{
  "translate": 0.12,
  "num_classes": 4,
  "norm": "layernorm",
  "mlp_ratio": 4,
  "parallel_block": false,
  "shared_expert": true,
  "layers": 8,
  "width": 256,
  "precondition_frequency": 25,
  "decay_fraction": 0.2,
  "final_lr_fraction": 0.1
}
Rows from block 3 of a small image embedding model, named by matrix and row number. Rows with one number within an expert belong to one neuron, the router's apart. Each number is 128 + 32 x the weight over its row's rms, rounded and kept within 0 to 255. All counts start at 0. Numbers have three digits each.
Before each expert's rows are labels from the 100 images, of 14848, where the router gives the expert most weight on average: "responds to" is what is common among them; "colour at peak" is the nearest of a few named colours to the mean colour under the peak. Only what is clearly more common there than usual is listed. The data: retinal OCT scans (Kermany 2017). In brackets: how many of the 100, against the usual share in percent.
# router: router (model.blocks.3.mlp.router.weight, 32x256, trained with AdamW), inputs 128-191
# up: expert up (model.blocks.3.mlp.up, 32x64x256), inputs 128-191
# down: expert down (model.blocks.3.mlp.down, 32x256x64, transposed), outputs 128-191

# expert 11
responds to: finding: choroidal neovascularization (100 vs 29.3)
colour at peak: grey (69 vs 23.3)
router.11:120142118101186151146087154065064141157150179099134159090132135103189102093130135172122133138095092118153108145106095179099069133095163117111070152060105151141127120162101145088158148121127204
up.0:126100176083128163069077109159105139139126151113161113135073132137141178111099153110123058072125100168129202051145151174140068155128146144191118126163163124174140133123173156145131136127137095
down.0:186170106128170179161131159093099145166132130123177147111177171124105059168105129120135166158104100126121109148157138168118124102096158128095142169117079146090157143187123129111125131142150148
up.1:103109148120158100109153110157150093099099137156178127148109142058098173100105065074124068078167093134102095093150141132200162116126128123118145160158178101111098124156134159186136119083121088
down.1:202138085082134152092098119127123085126148117055134101074129111106174137120174133109149141128100146141147163169057122062126149104164125079138120138137149141158139121112152129071185142184158125
up.2:143072145158087161169151094154142106110103123141145073154118138124090195083093067107146086147165162139081102156148149101194120101106107140136141065131201067147120102151154158163091097138105088
down.2:174168184120095101133118137141134077129151169111055134142162067140056128094172105125106130128141096103084134130087098081174150079138083113176130139094149134135092107058165100141163122161103139
up.3:113097094127095097160129114098140107190181160122117155040144179137181148172147123134136126082121117138130144102118097158088187064195161094088108103147096149117153177112094095092141146170105165
down.3:165136123151076151135126110117142121150161150023150120118163170132104119155130149127128146136113140120166108109103116112082167120162106152091121195150106169056208131163077071149187167165059130
up.4:142094104093103131175143114138127138194158179140073137107128135135164100181164138159148126174110153131097112110068142131152138140122162071078083112134126162097134137099115122072159164159128162
down.4:135139110137072122170118120115118131136231097115143093129153117143103152139150146108142063095152071115128122147146090150126171085173131080129145108134084102113126137125069070150159099137091146
up.5:171131140089170123123121168091095156125125154131094113093136100174153126147166159150122150192078106107166171139119151126140111212080159180144097159095085154185151128088087076110173159131142150
down.5:113187166097119124104140090208113089084112178164135119147136079119109163132178149139131143110064142166137108095126118074159117157144102114126075086161120117196064122044101113140123132127194120
up.6:155106136142094099114121160130145151080107068133187134136132167081072146107113166073160121101181136114129115102152105093148138079160070094126175083139125090145084094155197175140079143125158091
down.6:081075143133147104092077129134152162115090104115073114147130131110136144080151138118103078110112167113081113092134126135089140139182139147146091108180139190057108093117141136145074094115130130
up.7:109138165164100110118135069212152075097125111153174149109078078136114113111090150082164119117155121102134114143155138121126104128104128100174171077142136133131073114139167192160079125075090087
down.7:123131093152132126121157118191141084129093185087122090138087103148111166118156162092144139120127137091152135160116108110096120138182161138130176090118162168130107109095149121117075175152184119
up.8:098173170140130105165106132154141154107094040101157121131145135102084114114076137125183191146152183074117112118166153105187153143108102114156182124161160077167094100202140192128091140075148097
down.8:165146118104079130147116176149107133149144060135161104150054091135103160126169095160107093159125129118184145128183163141122117108150114096139137127109075154117139159150138169152185137131084151
up.9:107073120066175080114187145125137168144146162069159081110110067184151151156175149164152154081098035100143167106104110147152115175112135166107097119185125168114139132095083096122176155164082154
down.9:138203151077134104118131131173141091122097129157074139163110096160069161085151144133083113111041117029122113145110125125137071158067062148155131139150127138164067091077177173154127125083159144

# expert 8
responds to: finding: normal (99 vs 51.6)
colour at peak: grey (56 vs 23.3)
router.8:166156099134187146135106131153158145054115059144119183106090171076171157111093139143135129139161180079147087185114132142138127126112135122126165142124089053123110131153086157093087157077162153
up.0:134159097090131107117119126151088117158169110155068175121098129188145116107164105112120164088096182065116074149137114171112109196077155141116187158107067107119086131107101139145117160080139141
down.0:125179178107145140095144120159122082095095106117195124119127111204151164166154116087130186084107111132133123155143120104150105127144123078163134061147097164128107136105134092147124208096131167
up.1:149133077089078126135151127208104142136150122109107141116127149168102083154160140090079125138112170093077083180145126117130099170106190080075201110123150096128115086108116165190097132071148170
down.1:131121097118092157114137091164125087133109113112146133144103097171188131102126123115157143160136205091158130181125118115134142164109088104129121093140111150100052127095153184166113159102178135
up.2:130100042131139133131163136135155187093088060129187075167113046082077105116108103134144117124175130165132120147179141098124159133139128088157104101205161136159103106194115161142080093128084109
down.2:120142100107122115084095118134141129100121138125147100139123133144111158167090174072123139154158104198070120072104097056114125082157120073150148129114110122139109108140148158147092127161216146
up.3:100073130120164096112075122108200165131136073159186123104072125150149141042135059084152147139118095105074130119133117119211085134096073135131194129144129114123145180098170143107127100134137103
down.3:093134151111150038083099068116164152098129114084123149114180091092172069107145133141135123173166103118100141076180176179123103173129097181160157116111148161103183164156201153066125088152135109
up.4:100123126145107155161128101118205125117096144073161094179149111113099098123108130165118064139166111140194148085090123114122141141127092174134124159089170064116071106145150096120203117121073134
down.4:136168139131136143103093132171105142093125110075128173093074162147145141101139172147162130099124136121069116133093162102112116125136140122144134112165146113114125199058130135141136083119132165
up.5:154084160155091112118110188097125140123105086113146077167198090134157114076147133123117070169148116175097184146107126135125117153129118162135091128169162090154139096158183124088147110139079139
down.5:164133146097140106112132109162086081122130106147073135106124140130059139080133149067123083156103138118120125143139089166146105114082116104203145215154119140118107147104174038152157159062130123
up.6:104122160184145142138171130123103163084094108143207095124084108137075147131085118121189126142132093134118115102109149106094154060173122091136126091173103082148147116146122118117060131181139116
down.6:085122126168056159162090102123098104165115087071093123127150163100052103096165085100066112071206127210130102253213121103149138145091128184135116133076119116116112134165152127116165067138140156
up.7:176184129186185132134114050157139111147106114124109102141102152092079130131102116111192097102152100127142137150136113170105152128140077105168110129157157150157158113169101096136083145133118068
down.7:164116171147158113147164053140177061084083128137135170116114141119044095051192109154212105077181167106154153177086174131148119164147128153113146137129123153109145066103090118135148149130068173
up.8:103128149162139151117119098138096158111113138088166131114167119115059174144116132138134131080202129132079161134102063122118127108142132097136159088119151095119142136164129164130110065067079161
down.8:126187148174144155149134131061149182132155109176110172159120132080122082172094160188089118154071099152148190192158130130116122124087133136125087127116119187135168171147109155141119106135102129
up.9:177082163129110057086128087111117143063123118164129094148091154162133147108122116095115109085155105168090103142098105168165062092151088139104148075167143067106104104178102167101149075143118139
down.9:148120112153108091160145078162076095086161099138179146143118191103134120120175167121177151103150148154112081088147123141141160114129148161103101134193085093169093144149147141127135089111153119

# expert 31
responds to: finding: choroidal neovascularization (72 vs 29.3)
colour at peak: grey (51 vs 23.3)
router.31:100142108162174211130164151166169151120134105108124154169130151155098109103105099146160127120134192087134099144140134130097139150089107133086140091090082104118168138112105140161076124107097175
up.0:102108112159169029099142109110130066149082047141170134144104071102072113145060127111099194132191094126156109111142123166124124112112141115126145153145108116163032143191128135118097159129138117
down.0:126141186120088142125128175165086133095085116127163058138148075157149076130104146102134170096116130098155137113147130126138160159117118179139133071124111097119100116140096119118112085126135137
up.1:153131096165039113177153135111111123179110114088162102180108108130099125142095117107123104162194107132128164098147136171140144063145152134091143123127152151097125110201103146108107093184157114
down.1:144144157131124168075089135095172089084148110153147130140147150129182087097153116099157199124169170145170150122118087121106122069170086123111161144180092162105149085088091063115109100119080124
up.2:161132166173185050126087136153178107108084144084197140141111103103107141092073138083166113115181110143092158128115118137160114100132113136088142107153157045126119126181167141119117086142156129
down.2:114099117099167121125118136114156069113130147124137089072094114109054149119093134149080111132113166152137076163190139142101121124157073114092128109163103139179143043199131112129142153097117172
up.3:119139110150140131090131081085089128096101125178171159208127109132146074113101148131125150148126137118145146139027116162164105122112101130143130131102175115085080130136102151134090165099093097
down.3:166105103130145132107137097161143125108200082158193162101101106166151146110152123018181140179087119177094147107142096177181123100132101109076133091164125178157061125122131136097156144141164081
up.4:139096148131136095052154090140113133094104100130135188115070115165119131102121124103105145101175101121073150091199075148188152114116109118137127117185118126145161119124105143143086140095157084
down.4:125132162108145172131212132143114111108175122100096169104148149118063151088163127102126074137118129086160125164111146111163134141128139150211145148125084086093079119164109146118100144109187142
up.5:104142093121119170166174111146082196182149148162111147159117178149138059159131112159132080144081173110130104172123162154084139144090148111158129184091106129141158142071107125167128156086117175
down.5:089157121066094146059098099156115142076113060148131173124149102123190115088143166083105145096113130092146139144158104164165051176110104133178164164169088120099110132154161127175116112070162140
up.6:072079160162152104103146120129186085114095110096152126138125068069126136171045134088148149105127091152151122166067094062153118120124116166134134058130153063157129134155153171161127121104164091
down.6:045133147154131085126079118126164164056104121156088168123092145113173146132134133111088063109144198147114172150115100103127082130175098132174091161136179132153092110035148118029149135130152067
up.7:161146100158186124165115131076147173124104161123104061199129097099144129150100167139139147148124109160175159077070154092142202079126116120124094119155133129124150095150130103085169109199073091
down.7:148109159114183070151096080115160185158119167151123160103129159123145146118097069098122176114165077115143184143058134052173130106187112176106127144185175194123129114092103199130085140149155119
up.8:133083122180170063146147156156104115147109166106147098089146097088091126188084137110137155129152096173197137114122079104103167073155100131141138079161138111118126108172144144066108133190128130
down.8:132183135179162162147156132113131157116167130131178095135152124110111129077097108110101078126126126147105114084100093105068127085159151158181032110096129160154086115115151111076183157040132114
up.9:106142103178139115135097087104138115156098082186166163096195065078136180159099110127125163125170102139107139180082105118146133131169095091148104116116134134117081145191154142097088154120186027
down.9:129055088124137131098146177128156124105142183137130111098121134105143154136067128132155108134171130074111095165077100068148123093139106132199134125170156179079142132152178174132108155173148116

# expert 22
responds to: finding: drusen (77 vs 7.4)
colour at peak: grey (47 vs 23.3)
router.22:104098113164165123115099155132109144157126113108134098103151114171123112123173145155146158158084081134083164124146094123084140113179139157140135198128117099125135037109148110133168123144172119
up.0:118189155126132141125138083082158069073100117154136168107074134091120142073097131087170195070145161121178119171145165106158080131117134077137160096079154139129094156159121149144109120089143112
down.0:152135085124161145148089165089113118147130123104140103158115105151116137125081079105149060126078142100134110177189104177162093147116128136140119122175190160082142102121116187109105153102088065
up.1:134127114105144094095097105109151146068141135188135148137089142068078146118064138111116161064159141082164083142142166147147101135113077104125119131119147116153090111151137155182113140063168127
down.1:161122178156136082126131088107172121125116122114137098161086107119166152060123132106099149130112139092114063107137162129117101137142072172142174169157100134142128123159108191158099142090088129
up.2:144126120133210178134145090133174144144098137158096149107122180124120176139136125193096098134127195136141118114093113164098131120158180153109093147145130167119137135096044129102146189149100112
down.2:143084154182159140125150110139104140110078146166088101102125139081096181125123118168067067053099110140171173128140185198060170061147148099135108137123146111182171152090086145105095151167117171
up.3:114124116189123101123121143051132100126119114139158138134177114102099143057107141111126110091149205146159079141110140151143113147082131151155183082160163116122151140204105163148103143110093085
down.3:152135100144095125091130067184146137156134077140097122173109136143074172187060114118132222053128141130130149116128122123160151203159126098078126097085092119146117087161155124116123100119126131
up.4:125116162163143082067116100099183116128089090128145133137160133129119136071033153081199130144144157126178113121117143049137116097117105105116169069123166134110111111197166150141077121089127123
down.4:079135119141085094172169144096223178182116148166127145130129102105141087090135113112160095140091111096139172160107124080135186124227116149151192134129178117126155111118108092070153093127127154
up.5:189158188154149127158133050140129133146078128170176145131155176094093145096066170115202168092159173131136079088127167114103142143074127124111138119090139116134095114195082152142093148084097133
down.5:125133162145131101181172094101137079099165109125130082189125157153129139148095123131127173152080092137171080118130121080119130161106174087088097098081199138142162171110101105072097181130114163
up.6:050103126044061132092112095147148174118144070127117150105123069137129115117138126139103144139139068117115175117074118138164058146123090127183155130186049173127151148132133122141131154083171098
down.6:113092118131141131106132169057124163105129078093084153072176169119137110119134107179105115136162094135122143106106173153110140079154158122128163163102086110073176138183132141134119071110117159
up.7:136125173137141093118106107166134103091134085137152106142142175079099149099108147124187146124136140090150120123139153125086091114118045120140092111170137154148075101140116129190083143072127153
down.7:068112106159182137126173076126167164109131188098114108163076130100089191128112171117140129149165105104096164145107174093066077121205139081118142129113137117087128140092095167127056054180112168
up.8:162131137206151112099111071164162158161090139154144084169090190134120191178123174128105098119181113159143170118153119110106170090162122103103134090083171082131151058135140116112124145149122100
down.8:163082145072136128135139063170066088081100107164112153118098100184088151100188146090123109101105137158164141133185151107143116152135132110140133120110120111191079202073139137108121126104202116
up.9:154134164112105125100160126133104133162089104084088151151054055150142163173129146137089113080136065125110190156077069111098110121152120142160126139155109123185163173141154120145115104132158167
down.9:131113109095106112090120179100149155093160063108121189101164099127158114100136093127117145163180093107112095182129102126181095159125124125121160160185044101050134114185112148122172129082108102