Weights of a small image embedding model: num experts 32, 33.0 epochs.
Rows from block 2 of a small image embedding model, named by matrix and row number. Rows with one number belong to one neuron. Each number is 50 + 12 x the weight over its row's rms, rounded and kept within 0 to 99. All counts start at 0.
After each neuron's rows are labels from the 100 images, of 14848, where the neuron reaches its highest value: "strongest on" is what is common among them; "peak at" is the part of the image that holds the peak. Only what is clearly more common there than usual is listed. The data: retinal OCT scans (Kermany 2017). In brackets: how many of the 100.
# fc1: MLP up (model.blocks.2.mlp.fc1.weight, 1024x256), inputs 172-255
# fc2: MLP down (model.blocks.2.mlp.fc2.weight, 256x1024, transposed), outputs 172-255

fc1.70:35 37 43 58 62 24 48 48 37 43 63 51 68 44 23 52 43 43 41 66 61 55 44 53 57 63 62 51 40 38 58 47 31 48 44 48 52 31 61 51 45 55 39 47 44 38 53 34 57 56 45 50 48 61 60 60 74 68 56 32 50 13 18 49 39 41 22 38 59 42 54 62 44 59 56 33 34 53 61 66 55 36 58 42
fc2.70:70 59 44 35 62 47 39 63 46 36 42 32 45 45 39 47 51 48 56 50 61 43 46 39 44 36 40 42 68 53 63 26 66 56 43 38 58 34 68 57 41 47 55 44 31 63 49 69 32 43 64 42 69 33 68 54 41 53 63 45 71 59 12 34 62 52 43 64 75 67 60 55 52 52 57 62 44 59 71 37 51 62 46 46
strongest on: finding: choroidal neovascularization (97)
peak at: centre (28); middle right (27)

fc1.501:38 50 36 37 46 43 40 66 50 59 41 70 52 43 63 36 65 43 55 40 58 59 46 59 31 25 36 56 47 57 28 55 20 48 34 76 24 50 37 42 38 60 58 40 54 69 46 45 53 33 35 45 50 43 49 56 67 51 69 42 54 46 64 51 46 40 40 39 77 53 53 36 55 40 46 48 55 24 45 57 46 81 34 70
fc2.501:62 25 62 66 48 36 53 42 32 37 37 52 50 46 60 45 45 45 54 55 38 42 54 45 40 60 49 40 42 53 62 38 84 50 43 39 45 50 40 64 66 23 40 55 50 58 38 44 39 27 70 51 52 55 39 39 62 62 54 41 41 39 66 57 64 57 46 37 59 73 57 65 43 58 74 39 39 38 50 46 63 35 51 48
strongest on: finding: choroidal neovascularization (99)
peak at: top right (27)

fc1.528:39 59 52 28 60 61 43 54 42 56 51 57 62 57 43 57 47 33 50 49 53 53 58 46 56 39 61 61 46 54 43 32 55 40 64 50 42 39 36 56 40 58 49 56 47 42 22 33 74 67 54 80 58 35 41 42 56 63 36 43 56 34 34 57 28 44 73 62 34 53 44 75 50 42 48 48 41 51 61 42 56 46 78 48
fc2.528:61 68 41 48 61 41 45 79 60 41 35 57 31 51 46 70 60 25 42 76 41 52 52 40 40 60 46 39 62 50 43 60 61 40 54 51 58 29 51 47 35 53 40 61 51 47 48 56 63 58 59 39 53 39 67 50 53 56 41 52 54 52 00 43 59 41 32 61 57 69 47 48 41 54 48 51 36 53 54 27 61 63 39 54
strongest on: finding: choroidal neovascularization (97)
peak at: centre (56)

fc1.394:48 60 36 55 55 37 37 43 64 43 38 61 43 48 37 69 49 51 42 54 41 54 61 38 50 55 48 46 53 57 49 47 42 55 44 39 52 49 74 36 47 52 63 50 49 55 64 49 56 40 41 48 66 69 47 32 46 46 45 54 52 64 55 43 56 22 45 40 67 44 46 64 41 27 55 57 27 41 81 41 76 42 54 38
fc2.394:60 55 26 50 57 43 48 38 52 48 54 25 53 66 35 55 53 65 48 75 49 50 62 57 52 66 45 55 49 45 73 39 46 69 60 10 73 45 31 56 37 45 59 65 70 35 46 36 62 47 53 55 57 66 41 56 38 49 36 65 30 46 44 58 42 50 50 46 51 38 61 47 41 52 26 59 49 61 47 42 55 69 36 47
strongest on: finding: drusen (57)
peak at: centre (45)

fc1.405:41 27 57 46 53 39 44 49 43 24 52 43 32 45 71 37 60 46 63 31 49 64 61 57 67 48 57 66 44 42 46 40 53 45 76 59 58 46 33 54 50 48 43 58 46 66 16 53 47 46 56 61 63 66 42 66 51 67 69 51 68 50 62 50 45 30 68 53 36 39 42 54 62 64 65 68 60 62 46 42 50 64 62 49
fc2.405:45 48 38 57 43 70 45 47 51 54 26 57 40 46 45 74 48 55 53 44 50 71 67 39 60 54 42 65 43 60 79 59 52 57 41 32 43 66 40 36 40 32 57 43 36 62 47 63 46 44 36 51 58 51 44 47 50 60 19 50 29 51 66 43 40 52 44 43 45 50 46 30 47 38 47 41 56 54 47 43 33 35 44 57
strongest on: finding: diabetic macular edema (74)
peak at: top left (29)

fc1.60:61 51 28 71 61 27 45 69 45 40 50 64 32 54 46 65 42 53 65 73 75 29 42 53 67 72 68 22 50 60 53 28 41 37 65 48 72 37 41 64 55 55 64 41 56 45 58 51 70 62 41 36 52 52 55 42 42 48 36 68 86 39 48 57 36 39 45 52 51 21 47 64 47 74 41 48 38 45 52 59 29 42 70 52
fc2.60:68 65 38 55 45 32 37 48 38 33 51 37 34 51 37 60 31 64 42 51 65 62 52 49 51 51 46 45 37 37 52 52 56 50 74 55 56 44 51 34 41 59 51 50 57 45 51 85 61 52 44 44 44 53 40 62 47 43 59 47 48 65 07 71 59 59 30 61 52 41 57 52 72 40 51 56 35 62 47 45 58 36 63 41
strongest on: finding: choroidal neovascularization (77)
peak at: centre (29)

fc1.75:54 24 47 65 56 44 41 30 32 27 32 63 60 33 40 51 54 39 58 70 54 47 30 43 54 45 63 47 55 43 62 37 64 41 44 57 59 28 68 60 46 51 64 61 59 45 52 57 64 64 56 54 40 49 59 57 70 42 55 49 47 61 43 62 42 40 57 64 56 31 79 60 50 59 62 49 50 39 47 43 33 32 50 53
fc2.75:80 55 41 22 59 41 36 53 56 49 68 48 56 61 30 51 28 32 45 59 39 57 52 44 39 33 48 49 70 52 40 37 43 47 38 42 59 49 48 48 60 64 63 50 50 71 29 54 58 51 49 52 51 41 47 36 47 47 52 43 75 66 38 55 57 41 37 63 42 68 76 55 52 29 72 53 47 46 57 49 47 56 28 51
strongest on: finding: choroidal neovascularization (99)
peak at: centre (32); middle left (28)

fc1.173:57 60 40 46 48 52 46 39 46 64 62 73 56 73 65 46 57 34 21 74 60 44 36 52 44 68 55 48 68 50 45 38 50 63 49 26 37 51 37 68 67 39 52 51 70 55 54 56 48 44 44 39 51 65 44 47 34 57 30 54 51 38 64 47 61 57 51 40 49 33 51 72 53 38 48 43 59 45 53 43 37 50 60 66
fc2.173:62 42 55 60 35 43 39 48 64 57 46 44 49 26 55 68 44 55 56 70 45 47 44 52 55 67 55 47 46 35 66 72 44 50 27 55 45 62 45 35 41 46 30 60 43 38 55 69 45 40 65 61 54 49 29 46 74 74 53 42 67 48 44 38 39 32 53 45 45 32 46 75 39 52 67 60 51 56 45 52 61 43 67 61
strongest on: finding: diabetic macular edema (77)
peak at: bottom centre (31)

fc1.59:55 61 64 38 59 15 57 59 36 48 60 70 70 50 42 33 57 59 48 34 46 56 47 56 44 20 10 60 37 61 45 52 44 55 32 72 44 71 40 43 27 44 36 43 60 46 42 54 46 44 46 40 41 45 33 40 39 52 65 24 58 43 57 51 43 52 21 60 60 55 49 50 57 40 39 34 66 51 43 65 47 42 57 48
fc2.59:34 27 52 70 47 24 36 41 35 29 39 36 54 39 78 55 41 44 48 60 30 33 61 48 44 48 48 38 62 49 48 48 90 40 37 32 47 57 32 63 67 28 43 32 49 63 41 64 54 54 69 54 70 51 43 40 51 53 52 55 29 34 51 54 67 48 54 42 50 56 37 45 50 49 67 38 47 30 64 51 62 26 57 28
strongest on: finding: choroidal neovascularization (90)
peak at: middle right (27)

fc1.237:62 42 59 66 63 33 56 66 55 38 43 67 50 84 61 43 28 44 32 51 61 61 75 36 38 37 57 64 33 48 46 36 51 66 64 35 65 47 47 54 60 52 65 41 51 45 61 17 49 60 69 40 47 63 58 43 58 48 40 41 57 70 57 58 54 35 45 41 37 43 60 43 42 35 63 43 47 31 49 66 40 58 42 50
fc2.237:67 63 61 50 55 58 52 61 43 47 45 39 48 54 46 33 38 55 44 51 37 44 57 68 62 48 57 54 57 40 62 51 51 43 45 49 48 61 60 71 26 51 61 39 66 44 70 25 51 49 57 42 43 42 57 32 65 63 51 52 53 46 56 43 56 74 66 52 38 54 41 52 60 47 49 53 58 78 35 40 43 22 48 49
strongest on: finding: normal (99)
peak at: centre (32)

fc1.541:43 60 44 48 64 30 56 67 44 56 41 72 45 50 52 43 62 49 52 26 60 50 49 66 27 20 21 38 47 76 49 70 52 59 40 48 46 45 22 52 42 69 51 35 70 58 56 52 38 47 55 43 58 50 47 52 57 54 56 37 63 48 53 43 28 53 24 61 59 53 58 51 58 39 33 35 57 47 27 62 42 40 49 53
fc2.541:62 27 45 54 39 34 46 35 41 35 45 44 61 33 68 44 55 48 54 64 31 44 55 43 43 49 48 56 41 57 62 49 72 48 45 52 40 53 45 46 55 24 46 49 48 45 47 77 57 56 63 58 63 53 41 35 52 49 67 50 38 34 47 62 59 41 48 49 48 65 51 43 61 60 65 44 46 32 60 54 65 24 52 31
strongest on: finding: choroidal neovascularization (100)
peak at: middle right (28)

fc1.0:52 41 44 53 35 26 43 57 46 44 48 55 38 24 35 47 56 54 46 53 62 67 50 45 41 33 42 48 47 44 49 63 32 41 35 46 48 36 50 49 47 46 46 37 50 58 55 30 49 44 51 49 45 67 45 63 41 47 64 68 36 39 40 68 38 54 47 44 72 35 66 57 42 39 41 42 37 53 52 70 37 45 52 36
fc2.0:50 48 42 69 55 21 58 45 44 42 39 62 31 60 39 66 59 80 51 46 64 42 42 55 29 45 62 47 67 56 37 48 45 44 60 24 46 44 57 37 54 60 67 34 18 65 62 70 51 56 43 47 56 48 35 39 53 43 71 41 50 66 15 43 44 44 57 54 49 53 34 44 34 41 60 44 41 48 46 47 43 72 50 39
strongest on: finding: choroidal neovascularization (76)
peak at: centre (35)

fc1.540:37 31 54 53 54 55 48 55 54 58 39 60 39 58 63 18 43 65 26 47 41 66 46 51 73 45 43 38 68 59 72 67 40 49 44 50 42 49 43 55 54 45 75 40 47 58 50 26 68 41 50 41 67 66 35 48 49 61 55 35 57 61 15 44 58 47 54 50 51 87 59 59 65 36 42 45 61 63 62 49 59 29 69 51
fc2.540:50 53 61 63 61 59 74 45 63 36 59 64 52 43 64 42 56 69 45 50 63 48 63 73 38 40 42 55 34 63 55 41 51 60 44 59 67 42 65 61 50 49 57 46 48 31 45 51 66 50 61 44 43 37 48 48 42 27 46 56 58 29 19 47 32 41 57 31 65 53 50 48 73 55 58 59 73 55 54 55 70 39 58 33
strongest on: finding: choroidal neovascularization (97)
peak at: top centre (29)

fc1.74:72 58 42 38 38 49 30 38 37 45 29 58 64 55 39 22 54 51 49 56 56 58 46 49 36 54 48 62 55 37 47 52 55 46 58 63 32 55 70 40 62 54 60 43 57 73 44 47 35 62 50 37 38 60 50 61 53 58 59 60 47 29 48 40 69 51 69 75 69 70 20 41 50 61 66 53 55 60 40 60 26 51 58 30
fc2.74:55 37 70 39 64 33 39 53 40 53 46 52 47 54 35 29 62 52 30 57 38 54 56 53 32 58 63 23 44 53 60 56 69 44 60 56 62 47 57 49 32 52 43 46 47 30 60 48 60 41 64 47 54 47 55 62 82 57 52 48 76 54 71 57 22 49 39 64 48 40 47 53 64 47 62 58 47 42 30 45 32 36 68 62
strongest on: finding: drusen (53)
peak at: centre (47)

fc1.229:39 60 43 47 65 60 61 56 51 70 51 79 64 58 57 56 28 17 49 66 50 45 56 34 58 52 50 41 54 59 72 47 57 64 61 55 44 86 30 32 53 54 44 51 74 47 44 41 42 52 71 54 33 67 55 56 85 64 37 38 32 48 44 46 68 53 68 69 68 46 45 50 46 47 57 50 47 50 53 50 19 59 50 56
fc2.229:44 44 43 55 26 57 62 48 49 60 42 47 42 55 62 45 57 43 71 54 64 55 55 39 36 57 49 46 40 52 28 24 69 48 50 39 63 77 58 56 40 66 57 30 66 60 58 60 66 55 45 45 44 31 53 53 47 33 62 42 39 65 58 47 47 62 77 34 47 46 43 59 47 53 33 43 48 55 58 48 60 64 56 40
strongest on: finding: normal (96)
peak at: middle left (27)

fc1.341:39 45 48 53 54 59 61 48 58 55 62 60 63 35 40 40 59 56 48 48 43 44 31 44 65 50 39 60 51 31 48 48 47 41 62 56 52 28 52 41 48 52 44 41 35 54 54 59 62 46 49 68 57 48 71 62 50 61 54 32 59 44 44 35 57 47 22 54 42 46 56 48 42 58 56 51 30 60 52 69 46 65 64 49
fc2.341:53 47 60 36 53 36 42 54 62 49 59 25 41 56 28 21 62 53 46 57 61 38 71 40 52 46 65 59 43 47 45 29 64 62 29 55 70 36 52 53 30 42 48 54 52 44 35 62 50 65 69 48 32 36 38 59 47 45 59 59 65 55 33 35 59 62 48 58 69 44 64 65 35 49 69 69 28 44 64 35 71 32 46 56
strongest on: finding: choroidal neovascularization (59); finding: drusen (41)
peak at: top centre (27)